From a checkpoint of a small image VAE.
Training: adamw at rate 0.0012, 4800 steps.
Data: 203450 training examples, 6.0 epochs.
Rows from block 1 of the decoder, named by matrix and row number. Each number is 50 + 12 x the weight over its row's rms, rounded and kept within 0 to 99. All counts start at 0. After the name is the row's rms in percent of the matrix's.
# conv: 3x3 conv (decoder.mid.1.conv.weight, 256x256x3x3), inputs 200-209, a 3x3 kernel for each
conv.161 107:52 30 50 57 40 48 49 40 56 39 63 54 71 60 52 52 61 51 45 47 53 38 58 55 51 60 47 49 64 53 47 70 48 41 45 46 37 53 45 53 99 47 44 38 53 66 49 68 40 14 54 56 50 53 52 36 37 48 78 56 51 64 55 39 49 49 77 71 78 57 39 55 39 60 48 64 57 42 34 41 58 52 57 44 46 40 52 44 52 52
conv.162 094:56 45 49 61 65 58 31 29 31 49 53 55 44 32 55 60 59 76 45 49 57 38 55 50 60 55 59 43 50 40 49 27 53 53 48 51 49 36 40 37 33 52 58 46 40 42 44 48 65 37 56 78 34 56 66 70 48 59 88 56 39 66 51 36 38 57 53 45 46 63 57 45 45 39 66 38 74 42 47 50 63 59 64 56 46 79 53 34 43 45
conv.163 112:46 61 43 42 60 39 47 58 58 31 55 55 23 40 49 42 66 61 41 51 45 47 65 59 44 50 49 32 38 42 39 51 43 26 44 44 43 30 51 37 24 39 32 53 50 35 38 62 62 37 57 32 39 47 43 50 58 45 54 53 45 52 43 15 47 50 23 36 54 29 49 44 46 51 47 46 40 37 39 47 47 44 53 53 36 53 58 49 59 52
conv.164 096:57 59 46 50 68 59 46 53 49 48 24 45 32 49 43 58 36 33 45 45 47 31 38 54 49 43 37 54 37 58 48 50 53 67 68 46 22 41 27 46 73 69 55 48 55 34 62 26 47 63 72 47 54 66 53 38 60 32 55 44 43 48 47 51 49 48 53 75 48 41 38 58 52 41 53 43 48 59 35 42 39 52 40 45 57 42 37 56 31 41
conv.165 102:51 64 32 48 44 63 56 61 49 65 75 39 46 83 73 53 41 35 48 27 50 27 00 40 53 28 36 44 46 57 50 49 46 58 41 56 38 39 42 65 54 54 51 29 60 56 64 65 46 52 56 67 56 64 44 48 32 35 35 36 43 32 56 43 57 49 24 74 60 48 27 52 53 43 43 32 37 44 34 50 54 47 28 44 49 24 46 47 52 37
conv.166 097:41 57 53 49 35 52 64 47 62 38 26 33 36 58 41 52 42 68 40 37 53 37 02 53 43 11 44 49 40 57 38 19 48 33 52 42 62 55 63 54 45 57 53 58 54 51 45 58 58 99 54 52 50 44 49 38 45 36 58 40 55 54 46 35 46 48 48 23 33 60 51 41 45 66 43 52 65 41 38 51 58 72 44 62 56 00 54 43 38 42
conv.167 100:40 53 55 44 36 44 52 43 36 62 54 68 43 39 55 42 35 65 51 72 57 73 60 69 59 58 69 56 57 56 57 44 48 43 38 50 41 37 46 43 17 31 46 42 47 53 57 50 55 44 69 55 57 54 53 64 56 41 37 47 40 49 50 63 66 47 52 69 47 42 47 72 59 64 50 60 71 47 43 61 69 63 51 52 57 69 49 52 57 61
conv.168 095:51 22 45 37 59 55 53 49 57 41 38 57 50 61 50 63 53 43 55 53 33 52 41 41 36 48 41 53 52 51 66 37 61 60 63 49 44 42 40 62 41 46 59 49 58 60 52 47 61 70 51 43 48 42 58 40 45 50 40 47 45 47 44 53 65 47 38 32 35 44 66 42 43 53 48 68 48 49 53 43 48 48 44 43 47 56 54 44 45 55
conv.169 098:40 45 55 41 75 55 47 71 41 39 39 37 64 50 47 48 67 41 36 61 46 45 45 52 50 44 48 53 64 62 51 58 48 43 40 43 41 44 48 18 39 59 38 45 55 39 35 40 43 32 59 48 52 52 65 61 47 80 59 52 65 61 50 42 56 46 55 46 61 48 45 52 48 31 45 42 59 63 40 49 49 52 48 50 39 24 57 45 45 56
conv.170 098:44 42 43 43 15 40 43 43 39 50 55 56 52 46 53 62 46 50 63 43 40 49 45 53 42 58 40 63 45 42 47 65 61 62 47 41 50 53 41 50 55 56 49 36 50 49 59 54 52 60 46 57 53 53 44 22 40 43 54 36 45 50 40 60 38 52 60 81 50 56 47 43 47 49 53 77 82 45 57 77 58 40 31 43 49 56 43 55 44 42
conv.171 095:56 54 44 65 78 56 49 54 48 53 67 37 36 41 54 62 42 38 50 29 46 22 34 55 44 42 36 62 46 49 63 64 41 53 43 71 62 41 56 39 45 53 60 57 45 49 48 58 47 21 64 53 43 43 52 45 26 46 50 44 35 53 37 63 33 45 69 59 54 72 52 42 52 43 52 43 00 65 47 49 64 48 69 54 46 55 31 59 65 62
conv.172 104:42 53 56 52 63 49 50 47 52 47 44 52 68 65 39 43 55 50 44 46 45 52 65 44 44 70 52 39 48 34 54 51 21 48 41 49 51 40 48 50 35 33 45 43 42 45 50 46 36 34 55 52 39 54 42 54 52 49 39 51 42 44 49 53 36 56 53 50 47 43 42 56 53 40 43 59 48 50 45 48 38 40 55 47 70 78 48 60 59 54
conv.173 094:43 58 59 40 41 50 48 57 37 58 66 64 66 60 48 54 60 51 46 65 63 54 64 48 41 58 45 52 48 39 46 13 42 45 44 68 54 19 35 43 00 36 42 40 26 57 63 52 45 67 45 53 67 56 30 51 61 42 30 48 54 43 40 51 40 60 59 66 60 63 40 63 48 56 56 52 61 39 53 56 56 56 60 59 70 85 47 41 64 43
conv.174 100:52 65 44 52 50 40 48 65 51 61 47 53 48 71 42 49 73 43 41 54 64 47 42 56 47 38 51 52 39 62 50 67 73 41 58 58 50 60 51 46 52 52 48 51 72 41 53 58 51 50 59 61 42 53 69 39 50 44 48 44 38 30 43 51 59 46 44 84 51 60 41 80 40 39 41 26 52 68 32 55 49 62 48 42 52 55 62 65 44 56
conv.175 087:62 36 50 53 43 65 78 51 52 47 44 60 29 54 59 46 61 59 45 37 51 35 12 44 47 26 37 71 53 61 45 78 59 69 53 57 45 53 44 54 70 54 49 65 60 64 61 47 47 27 46 42 51 37 63 64 52 56 60 48 53 73 54 41 58 29 62 46 48 52 57 42 52 31 37 55 43 66 58 54 64 41 44 56 71 36 45 62 44 40
conv.176 095:65 61 53 43 42 44 52 32 40 57 29 65 55 35 59 43 29 48 42 52 53 43 50 57 62 55 57 45 39 36 54 78 46 50 48 59 51 41 51 61 63 51 61 51 46 43 35 58 37 31 72 36 51 46 48 44 49 47 75 63 47 54 37 53 56 39 54 58 54 38 39 50 46 64 61 55 62 52 44 60 59 43 65 53 40 47 51 48 52 46
conv.177 104:36 40 40 33 29 41 35 39 56 54 45 47 69 71 58 57 52 33 56 59 56 52 52 45 54 53 55 45 48 47 41 18 57 38 44 46 37 43 49 42 40 42 35 40 51 44 56 37 80 66 60 42 61 54 52 47 25 30 29 41 45 41 66 49 48 61 58 36 48 67 53 60 51 48 43 62 85 50 53 60 39 55 33 38 38 45 47 54 39 49
conv.178 092:56 35 49 53 84 60 52 66 56 41 43 42 68 38 42 56 48 41 39 53 45 59 43 52 37 41 60 49 43 61 56 29 54 57 43 44 35 64 23 38 32 35 48 47 50 43 61 39 53 66 32 37 51 55 63 55 56 53 70 53 56 44 34 68 39 41 62 39 58 53 55 37 49 54 59 38 33 33 60 43 41 42 47 61 35 66 28 39 57 47
conv.179 107:45 36 41 41 42 41 60 43 49 54 50 59 48 48 45 53 53 49 46 44 45 33 20 20 59 31 45 47 37 57 59 33 56 54 27 36 47 50 54 57 51 42 43 46 49 45 55 52 48 87 52 38 58 40 53 62 27 47 44 48 49 49 45 48 44 26 46 51 40 38 52 51 46 54 44 49 53 57 49 45 45 54 43 62 46 20 10 47 34 40
conv.180 094:40 44 52 59 36 23 48 47 56 63 65 56 57 33 55 57 76 68 37 35 68 46 70 62 33 65 38 65 35 49 45 72 54 42 47 53 70 36 41 36 33 26 42 45 46 39 62 60 44 00 64 50 32 35 48 66 74 69 47 34 41 61 49 42 55 46 38 70 54 35 42 40 51 40 60 54 44 83 50 44 49 45 57 44 63 74 67 42 73 66
conv.181 092:50 59 57 38 44 48 51 42 54 56 46 55 58 49 66 53 52 53 37 28 62 10 15 42 34 36 58 50 59 51 48 91 57 51 60 48 49 58 56 40 75 51 52 55 55 38 47 55 47 18 51 64 45 61 44 55 41 37 42 35 64 48 56 49 55 45 40 64 26 40 50 39 65 45 59 60 51 70 51 52 52 27 35 43 38 16 44 57 41 56
conv.182 110:54 48 57 55 89 58 57 49 47 52 53 39 67 56 31 42 57 36 58 50 54 50 44 47 40 43 52 58 63 55 43 36 54 55 45 51 41 52 47 52 39 48 41 49 54 43 42 47 42 52 48 49 32 67 52 55 43 48 62 57 46 46 59 66 55 51 54 16 47 55 63 50 51 55 38 29 99 77 61 46 53 42 47 41 59 56 46 56 48 52
conv.183 090:71 44 62 50 63 61 55 41 57 54 51 53 71 22 40 60 33 44 43 42 41 70 62 54 62 44 36 66 62 56 24 41 62 66 51 50 45 41 41 42 46 57 48 29 44 67 51 56 58 34 52 38 39 58 47 41 49 41 65 64 51 57 39 35 55 45 53 45 52 45 45 51 40 51 49 69 42 46 37 51 54 58 67 52 65 56 63 72 57 46
conv.184 104:44 37 53 54 15 46 43 65 62 56 47 63 69 81 46 47 58 61 49 46 42 44 48 64 45 45 44 53 61 60 41 95 64 55 55 52 46 44 55 40 57 33 55 49 57 42 35 43 49 26 68 51 44 50 52 51 49 71 18 44 44 70 46 48 57 42 53 31 49 56 37 54 55 35 54 58 57 49 56 60 64 49 46 43 61 27 61 52 61 55
conv.185 097:53 53 57 42 50 51 55 35 55 51 63 60 38 32 46 68 69 58 60 63 40 60 54 45 35 69 46 41 40 59 51 84 47 58 52 48 26 35 46 52 69 41 49 52 41 30 27 42 57 20 57 54 60 46 49 56 52 62 72 49 71 69 57 57 50 49 54 97 53 55 48 46 43 43 48 48 64 37 56 63 61 55 53 39 41 49 50 42 59 54
conv.186 096:66 48 54 65 38 65 53 48 40 56 39 61 22 46 48 50 67 51 37 58 64 45 45 50 45 40 48 44 61 46 49 39 54 53 44 28 46 43 49 58 69 24 42 53 38 41 49 47 40 94 53 46 58 42 40 63 67 57 81 48 48 60 47 55 53 41 23 81 43 38 56 54 39 43 56 46 89 43 46 70 54 44 45 35 60 45 60 44 38 47
conv.187 113:48 45 33 38 20 60 54 44 52 44 55 34 42 40 58 57 42 54 58 35 51 49 42 48 56 54 47 57 55 54 46 38 40 49 53 55 62 51 50 59 51 43 46 45 51 48 62 47 47 70 46 46 57 47 50 44 53 56 57 39 34 56 46 64 48 45 55 61 65 44 49 54 55 46 50 51 26 36 55 57 62 50 53 57 50 16 45 42 52 30
conv.188 096:30 30 38 33 34 43 36 51 41 52 50 61 58 42 51 63 63 58 40 28 53 39 19 21 44 27 55 29 39 46 50 40 49 44 41 47 32 47 38 50 51 45 33 52 51 56 76 44 49 64 18 55 57 42 35 38 46 32 33 52 39 58 53 48 62 37 54 60 44 51 32 48 57 44 60 49 61 54 62 39 53 48 43 30 44 25 39 40 62 53
conv.189 097:60 41 42 63 50 50 38 37 37 53 67 49 53 32 43 65 22 48 50 49 48 45 48 44 53 34 38 50 54 40 52 50 54 42 43 30 53 52 42 46 54 58 39 67 52 50 45 51 53 60 53 66 31 43 40 31 52 52 33 43 36 44 33 46 41 43 35 07 59 37 47 58 63 50 39 41 18 42 51 53 43 26 50 48 52 33 58 54 44 50
conv.190 094:50 37 52 42 51 75 52 41 49 53 49 53 56 67 66 65 71 50 51 46 51 52 00 44 50 33 38 49 41 45 36 70 57 51 58 48 51 54 33 47 70 59 54 52 50 44 54 52 35 22 59 52 49 66 26 48 29 50 72 40 47 62 58 66 42 46 50 56 45 48 24 43 52 37 56 38 54 44 50 40 41 54 50 48 56 33 48 46 73 42
conv.191 106:28 33 45 36 37 59 33 45 50 42 59 53 62 58 50 52 55 53 56 48 30 49 58 58 42 45 51 49 55 57 41 33 39 46 33 55 55 51 48 45 63 46 42 34 35 56 36 55 37 52 71 55 67 47 51 37 43 59 63 46 39 42 44 47 40 56 57 12 52 61 44 44 65 42 57 43 46 45 48 57 40 56 42 64 59 44 44 36 58 49
conv.192 108:48 46 50 51 54 42 58 47 50 49 54 51 58 69 40 41 54 36 56 48 55 47 56 37 60 48 50 43 34 45 31 13 50 33 29 38 39 38 36 37 31 39 15 41 36 53 46 49 60 52 47 45 60 52 56 48 34 29 36 25 41 35 45 57 48 49 50 33 45 53 51 67 56 69 52 24 46 58 44 47 48 56 51 40 34 38 22 39 46 34
conv.193 100:66 48 53 51 57 57 43 33 61 42 39 64 52 35 37 56 47 41 54 50 46 34 46 66 52 38 55 64 45 55 43 41 44 58 42 42 42 51 46 52 45 46 40 32 49 49 37 51 44 67 49 57 58 60 42 60 33 65 97 76 46 67 56 39 38 52 47 46 61 49 50 57 49 56 56 49 99 56 51 49 65 59 65 57 44 55 44 43 45 49
conv.194 091:52 51 57 49 50 44 57 53 50 57 48 37 60 22 34 50 48 37 49 52 57 38 29 42 49 60 64 53 39 63 41 40 51 44 48 43 35 60 44 58 44 54 57 42 58 61 46 55 46 37 61 51 57 53 52 21 43 46 21 51 44 26 37 40 56 44 51 42 34 47 48 41 48 39 37 59 82 49 53 37 36 71 39 58 62 40 49 55 69 44
conv.195 094:55 61 40 64 60 54 35 51 36 32 40 52 47 26 34 33 54 37 44 63 37 41 51 49 37 45 48 30 52 61 33 49 41 39 42 55 40 46 61 23 35 58 55 47 55 63 56 46 48 28 25 27 44 52 32 48 50 27 57 52 31 29 41 38 49 39 39 63 44 38 34 54 40 36 47 44 18 55 39 39 50 45 58 52 51 55 59 48 47 43
conv.196 100:47 43 47 58 44 43 62 47 54 49 36 43 52 61 45 63 38 48 37 58 33 56 50 55 44 53 53 44 62 53 43 75 54 39 43 42 47 50 59 53 47 30 63 52 69 53 31 57 42 49 53 48 73 60 44 77 54 60 47 74 56 59 49 51 53 52 39 74 51 47 45 58 50 55 38 42 30 54 55 61 49 53 52 64 57 58 34 49 50 57
conv.197 101:45 56 52 56 64 53 51 52 54 57 47 63 53 52 49 57 43 68 63 41 45 42 38 54 61 46 45 47 47 65 58 23 39 39 53 53 55 52 30 44 60 57 58 40 35 62 42 52 68 93 48 33 51 63 43 52 62 48 45 63 43 46 53 45 59 55 58 75 46 51 41 53 40 46 54 53 65 61 37 50 55 27 57 46 49 61 55 40 49 43
conv.198 093:25 41 62 57 47 59 49 58 57 41 55 55 37 52 55 46 45 53 55 62 49 71 92 67 27 60 63 47 48 53 60 56 58 55 44 47 46 51 45 40 47 38 52 40 29 47 53 54 35 24 69 56 43 53 51 53 57 61 48 58 29 49 54 55 60 52 44 62 62 42 39 59 51 36 49 67 81 48 47 64 36 50 48 37 59 60 50 52 53 26
conv.199 100:45 48 47 39 58 40 50 37 43 55 39 58 59 64 37 37 42 57 52 72 57 77 89 58 42 77 64 46 66 53 64 40 60 56 46 53 54 49 50 37 16 37 49 43 50 58 54 57 67 71 41 58 42 51 63 45 44 57 29 42 42 53 43 47 39 53 48 49 65 46 51 61 54 42 39 57 59 47 55 46 51 54 42 55 66 73 51 37 66 62
conv.200 092:46 35 49 58 40 30 64 35 56 59 33 38 35 38 77 55 38 48 24 30 48 09 14 42 49 21 48 63 48 48 53 53 62 54 54 41 49 55 42 58 78 75 63 49 66 46 35 63 51 54 58 38 47 47 31 51 45 55 58 58 43 56 33 54 50 59 60 56 55 35 53 55 52 52 56 53 54 54 59 61 47 22 57 44 35 00 42 35 32 51
conv.201 101:55 43 43 61 43 48 54 72 47 53 39 42 60 86 53 47 48 42 40 62 39 55 48 56 39 41 51 47 52 34 38 31 62 45 67 56 56 43 53 63 71 47 57 59 52 62 42 52 40 48 38 40 54 57 55 35 41 41 10 32 34 26 53 40 75 58 50 00 38 48 52 53 55 49 43 40 32 41 48 50 39 55 52 48 51 42 50 47 68 53
conv.202 109:49 32 46 35 43 46 48 43 50 64 44 56 56 64 37 56 43 51 36 48 42 49 72 61 41 61 49 51 48 38 35 30 27 55 31 44 38 41 44 43 27 32 44 44 39 58 41 42 41 58 55 43 60 38 32 47 47 50 39 42 46 46 40 51 18 49 30 38 49 47 31 48 44 53 56 45 42 42 48 43 46 42 45 42 57 66 58 47 40 41
conv.203 092:40 50 28 62 31 46 54 59 52 59 41 57 53 29 56 55 47 42 63 29 30 49 03 00 54 39 43 38 52 48 58 60 36 37 52 49 48 34 57 53 50 52 48 50 45 48 44 50 63 45 38 49 54 41 41 53 59 44 69 59 47 65 38 55 41 53 68 70 38 55 46 51 61 52 41 30 35 52 49 39 62 50 49 57 45 28 25 41 35 44
conv.204 100:47 44 52 54 58 62 47 36 50 36 59 40 40 23 47 52 53 45 33 46 35 28 32 34 28 42 37 43 41 49 51 67 50 36 47 47 56 48 62 64 67 52 72 42 64 44 46 43 39 22 50 27 56 49 51 58 41 59 63 54 38 52 46 40 48 54 53 39 45 43 39 38 40 54 54 49 31 33 38 39 41 31 33 62 52 45 36 53 47 59
conv.205 119:53 42 44 46 34 44 48 42 55 33 48 45 58 75 62 38 37 42 62 46 40 46 25 54 47 41 32 27 48 45 34 56 47 41 38 50 35 44 48 39 64 49 46 36 46 44 43 50 31 50 42 52 63 48 31 51 33 43 34 50 41 64 41 37 70 46 46 54 42 40 43 48 50 44 46 48 47 62 38 46 59 35 32 42 35 28 27 37 36 41
conv.206 100:58 43 58 43 45 53 43 50 48 45 43 49 42 03 56 61 52 52 54 64 46 43 48 35 46 33 48 38 52 59 41 00 51 59 73 48 52 32 33 58 23 54 52 61 53 51 31 69 44 93 47 54 62 47 47 52 52 56 69 55 55 63 35 58 54 54 30 16 45 48 57 61 58 31 40 44 87 46 53 54 61 39 58 57 54 47 53 59 51 60
conv.207 122:42 54 47 35 08 60 62 64 58 58 67 54 55 88 55 56 48 51 49 38 44 48 24 59 66 48 47 49 57 48 50 60 58 48 41 50 52 60 61 47 54 47 53 58 46 42 45 72 48 51 47 39 42 33 50 58 49 46 60 54 54 50 58 65 64 51 39 54 57 46 55 61 49 45 43 46 38 42 56 64 54 49 51 43 57 41 42 56 56 50
conv.208 110:54 64 56 54 97 42 52 54 61 64 40 62 51 00 55 62 37 62 43 39 55 53 65 52 52 52 54 52 53 55 32 25 43 56 38 61 41 36 49 46 31 53 64 39 45 72 42 51 48 56 66 48 55 43 57 28 48 64 29 33 45 57 44 44 47 38 54 30 52 42 52 50 48 53 72 55 25 63 44 49 57 60 56 33 61 32 32 51 47 54
conv.209 096:48 53 57 53 73 39 54 26 44 38 32 49 51 47 41 54 48 51 45 31 29 47 34 42 61 28 31 50 53 26 52 45 33 39 52 41 37 36 47 35 44 35 55 39 54 34 40 39 24 58 65 50 57 45 47 58 33 37 35 33 59 44 31 37 21 47 48 80 68 62 52 48 31 25 49 48 11 58 55 73 69 28 42 46 55 54 29 38 43 35
conv.210 111:61 47 66 54 31 55 54 56 49 49 46 48 36 50 54 58 48 43 53 40 52 50 45 55 57 53 46 64 38 55 54 26 48 47 47 46 45 30 46 73 53 48 40 54 50 48 38 40 47 88 53 50 55 60 61 51 68 63 33 46 62 61 52 45 50 55 64 27 61 46 40 57 42 44 59 45 80 49 55 59 43 47 62 34 56 27 52 42 46 49
conv.211 097:57 53 53 59 51 52 62 43 33 60 48 42 50 11 41 64 48 73 45 42 49 52 64 56 57 47 48 46 68 55 62 54 46 47 53 37 40 54 59 54 35 55 43 30 57 62 34 51 27 00 66 37 19 59 46 54 40 65 56 58 48 42 39 47 52 38 36 70 42 37 41 47 47 34 49 46 31 51 49 42 30 54 61 49 50 70 67 46 50 50
conv.212 128:44 49 48 40 08 42 32 47 46 52 64 42 44 99 56 42 54 54 55 38 49 40 40 34 52 43 43 45 32 55 41 59 48 58 50 44 49 47 50 51 40 40 59 46 48 60 52 51 54 21 68 47 39 47 45 47 56 44 47 60 47 49 46 47 42 48 25 29 39 54 52 47 54 47 60 49 47 60 50 43 40 46 53 60 46 46 32 43 53 56
conv.213 093:58 42 57 45 05 46 50 29 44 61 54 73 35 44 49 48 59 54 44 53 49 50 36 51 41 36 61 48 54 53 59 51 39 47 49 47 52 35 49 50 57 66 57 56 38 45 44 47 34 63 54 50 40 56 37 37 57 45 61 58 45 43 42 43 63 48 49 44 54 49 47 56 66 50 41 64 96 45 51 56 67 39 30 45 43 33 63 39 22 40
conv.214 102:41 39 50 52 01 62 59 57 44 52 44 46 61 68 51 43 36 60 58 59 60 62 47 48 39 36 48 52 59 42 48 73 26 56 40 54 54 54 50 63 36 34 61 43 47 53 49 58 59 43 41 49 43 42 43 38 45 42 35 71 46 42 58 61 43 60 36 51 51 54 57 53 53 34 41 67 35 55 59 50 32 49 45 49 52 39 52 42 59 47
conv.215 093:50 70 49 39 63 50 47 54 52 77 53 54 60 17 58 53 54 69 58 42 37 38 32 40 48 49 51 45 39 46 59 58 45 61 39 52 63 44 45 46 25 43 67 24 38 49 59 53 45 85 72 51 51 52 61 49 42 50 69 49 57 54 43 46 31 33 58 98 54 51 65 57 44 50 65 45 88 71 50 65 71 48 42 46 60 32 59 50 44 57
conv.216 112:47 18 48 59 33 39 53 63 54 50 45 42 52 83 36 72 35 55 55 51 50 41 31 47 46 45 51 52 48 56 54 46 45 54 57 42 40 50 40 50 36 44 42 57 55 60 55 57 56 48 43 53 52 54 60 52 59 40 47 56 53 50 55 42 43 58 58 14 45 53 67 49 49 69 50 58 99 58 49 51 60 43 43 56 59 54 46 51 53 42
conv.217 110:70 57 49 53 65 56 54 23 60 44 47 55 72 97 55 55 52 65 52 44 47 60 50 49 52 50 43 41 51 48 52 67 60 45 46 57 48 61 46 57 79 67 47 64 76 34 64 56 38 13 42 57 64 39 50 57 49 56 60 56 41 23 62 32 43 46 53 92 57 43 47 55 31 35 47 46 97 61 26 52 46 59 55 53 46 72 60 59 39 43
conv.218 105:69 41 50 40 47 32 31 36 51 41 56 43 50 88 50 40 44 45 44 29 29 40 35 49 44 49 39 39 48 42 44 19 40 46 51 36 48 57 31 49 45 54 35 45 42 47 43 39 42 87 38 17 50 53 58 73 41 32 50 53 54 23 53 48 57 54 52 32 48 35 36 40 48 44 38 35 79 62 46 48 43 40 27 54 44 62 40 44 52 51
conv.219 095:49 61 44 45 46 49 65 52 53 68 73 45 48 40 52 47 32 60 36 28 41 32 00 30 49 40 31 43 56 29 51 43 70 39 44 61 60 62 56 49 57 47 67 61 52 42 52 47 45 60 56 50 67 41 44 49 57 45 59 45 30 67 59 41 50 50 56 51 32 52 63 57 59 57 63 54 56 63 52 55 69 42 54 45 47 08 26 50 38 43
conv.220 107:38 50 50 48 57 29 37 61 63 55 56 48 49 71 55 44 57 48 32 59 48 53 54 53 49 45 47 52 45 64 56 29 61 44 43 45 61 52 54 32 46 64 46 65 53 52 61 61 48 60 30 41 41 34 52 22 41 19 37 18 55 27 51 48 47 48 36 11 39 64 42 50 49 39 45 34 41 42 56 34 60 51 48 35 42 51 30 48 67 38
conv.221 100:69 45 58 49 82 77 57 88 50 34 35 46 51 52 52 51 55 57 53 47 52 35 48 49 36 49 61 53 56 64 49 11 58 47 46 38 47 54 53 53 47 41 46 46 43 42 52 56 44 71 42 63 60 52 47 69 63 60 48 54 44 37 61 44 69 40 54 26 61 52 39 46 24 33 32 44 44 62 44 30 43 55 65 59 50 64 51 45 57 54
conv.222 113:49 47 55 49 33 59 51 49 54 54 53 50 47 69 57 54 52 50 40 39 56 42 47 40 43 50 43 50 37 48 39 97 52 51 59 45 61 53 53 53 48 52 59 42 28 64 47 47 57 02 54 54 41 47 44 51 54 42 30 38 46 39 54 43 26 49 48 51 44 76 51 48 51 41 51 62 59 45 51 55 47 58 40 48 57 49 47 57 34 37
conv.223 099:62 47 57 44 37 51 55 66 56 61 62 44 62 62 44 55 52 47 56 37 52 43 43 47 46 59 43 61 76 61 33 17 53 50 28 45 33 41 45 47 37 30 52 58 43 37 44 42 57 88 61 47 39 45 29 74 58 49 65 54 72 45 51 59 62 60 45 27 66 52 37 57 57 47 51 41 46 35 67 48 53 32 44 42 39 43 35 50 49 61
conv.224 097:48 38 57 55 75 53 72 57 49 49 43 39 35 44 59 58 43 32 50 60 68 51 60 54 60 47 40 37 46 51 62 24 69 58 47 57 57 48 55 59 30 58 41 58 31 34 45 45 61 75 59 59 60 38 55 52 59 36 40 58 57 58 58 40 70 50 40 53 44 47 51 55 62 36 49 66 99 67 47 42 47 54 54 46 55 56 59 42 39 49
conv.225 100:60 37 52 36 37 49 52 45 49 73 62 46 43 44 27 49 36 51 59 52 54 58 72 34 38 40 49 51 44 50 56 25 56 40 49 47 32 88 58 50 56 43 58 65 59 39 61 37 39 66 45 43 56 47 35 30 48 44 45 33 34 24 55 37 44 53 40 59 54 51 57 64 58 61 47 50 48 43 45 47 51 59 44 40 51 45 56 36 57 27
conv.226 102:48 50 47 43 37 62 51 66 51 55 50 47 41 69 31 40 25 61 43 57 49 60 76 53 42 29 35 56 57 57 61 22 58 45 47 42 46 50 61 52 45 37 48 66 60 55 52 49 28 82 42 40 47 47 36 62 48 40 18 29 32 46 31 36 56 52 26 38 47 47 53 21 29 31 48 43 12 54 51 32 45 47 32 55 35 53 33 34 57 31
conv.227 094:43 58 30 50 83 44 63 36 55 46 30 67 74 86 70 58 61 49 65 72 41 52 45 46 44 52 48 49 27 33 31 68 37 53 51 53 46 50 53 32 54 56 61 69 57 60 48 61 41 15 44 52 56 43 41 41 39 47 34 46 44 38 53 41 44 42 50 48 54 40 45 48 49 54 49 24 22 44 41 58 53 61 66 49 45 51 51 29 43 55
conv.228 114:64 53 52 56 76 47 42 52 43 42 56 39 42 95 57 46 68 59 50 43 47 39 56 41 50 50 54 58 49 39 58 22 51 58 68 54 48 40 41 48 37 63 59 61 46 53 50 45 45 45 62 53 50 48 64 47 48 53 47 41 54 43 51 37 55 56 62 20 42 51 43 54 68 51 40 52 99 56 52 67 64 59 52 51 51 69 39 55 41 50
conv.229 097:42 33 40 48 44 37 58 30 42 39 51 48 46 66 43 39 23 27 45 29 44 29 20 45 29 40 48 51 49 43 36 39 27 44 50 46 58 48 59 58 60 51 54 58 28 55 45 44 56 72 60 50 43 46 49 67 55 46 55 47 79 56 31 44 56 43 35 12 47 38 37 35 58 51 68 42 45 58 57 41 42 65 62 68 33 23 37 43 35 50
conv.230 094:57 43 86 37 62 68 53 66 58 78 39 32 64 93 44 54 56 41 53 41 58 53 36 60 43 53 40 45 65 43 32 21 43 63 62 25 26 48 43 41 45 30 50 40 41 64 32 44 58 82 57 52 58 54 63 58 59 33 33 46 49 63 48 45 66 50 36 57 33 42 39 58 57 44 46 33 76 44 42 47 36 75 40 60 56 39 84 60 31 49
conv.231 095:26 44 50 46 38 43 55 33 40 43 03 36 38 79 45 48 49 48 51 40 49 44 16 51 50 33 54 40 54 48 30 33 67 48 40 46 48 31 40 51 57 54 54 53 51 48 44 44 74 91 41 56 62 51 37 49 48 54 41 46 43 41 53 49 42 45 58 26 45 17 45 56 53 47 43 42 52 33 64 64 50 59 32 46 43 25 50 56 49 42
conv.232 104:62 50 55 54 55 55 47 50 49 46 57 46 47 26 39 41 69 56 54 51 54 45 39 46 51 35 44 55 44 55 65 07 59 58 47 46 56 48 56 58 45 56 45 43 52 45 49 57 47 84 43 50 56 47 39 20 41 48 61 46 49 52 59 47 56 59 56 80 53 60 52 45 49 63 40 51 57 49 54 54 59 60 51 44 51 46 59 45 48 65
conv.233 102:43 47 58 32 48 45 52 57 65 51 50 48 49 84 43 48 70 49 60 80 54 63 51 41 52 53 48 43 47 35 50 12 34 44 33 30 33 26 32 02 06 23 38 39 36 50 52 47 55 77 51 46 45 42 49 45 49 47 38 29 49 50 59 36 44 43 36 46 66 68 52 62 47 63 57 48 74 52 52 46 48 55 52 55 45 43 44 45 58 48
conv.234 099:23 39 68 34 00 28 50 56 41 59 60 60 41 43 48 51 46 58 53 62 54 60 60 51 54 66 29 46 36 40 58 50 50 42 48 41 31 51 47 58 50 46 53 55 66 60 56 45 62 30 56 48 33 42 56 50 58 58 55 55 42 75 59 54 40 46 33 41 48 40 65 35 55 46 55 58 40 50 59 69 51 39 33 51 54 17 47 48 71 31
conv.235 087:42 66 56 64 72 66 34 55 52 48 31 47 58 46 57 39 53 48 40 61 55 63 58 54 50 42 44 46 50 43 44 45 24 42 67 60 61 48 65 53 63 59 48 54 44 36 63 49 52 50 55 53 25 53 41 47 51 38 53 49 42 64 38 36 58 66 62 28 55 51 63 42 47 70 50 66 09 56 38 58 43 56 49 64 50 77 59 32 60 49
conv.236 108:54 28 53 39 26 46 64 49 58 43 54 36 59 57 53 55 37 56 49 41 41 69 72 34 49 19 41 41 45 49 46 58 52 41 66 54 51 60 45 57 73 32 62 62 60 54 44 43 58 49 53 31 48 46 50 53 49 58 58 57 60 66 44 48 37 53 46 39 65 58 64 60 57 64 45 59 86 53 49 61 59 46 39 59 64 47 67 45 39 56
conv.237 095:37 64 40 51 50 46 51 45 46 44 50 42 59 64 46 48 42 60 59 46 60 48 60 46 48 46 49 53 41 44 25 18 41 53 43 63 33 42 43 39 37 31 46 36 35 48 50 41 54 56 45 52 71 61 44 44 60 59 36 45 44 43 54 63 41 43 44 17 55 68 67 52 52 50 67 53 55 55 42 46 39 48 45 54 24 52 55 49 34 54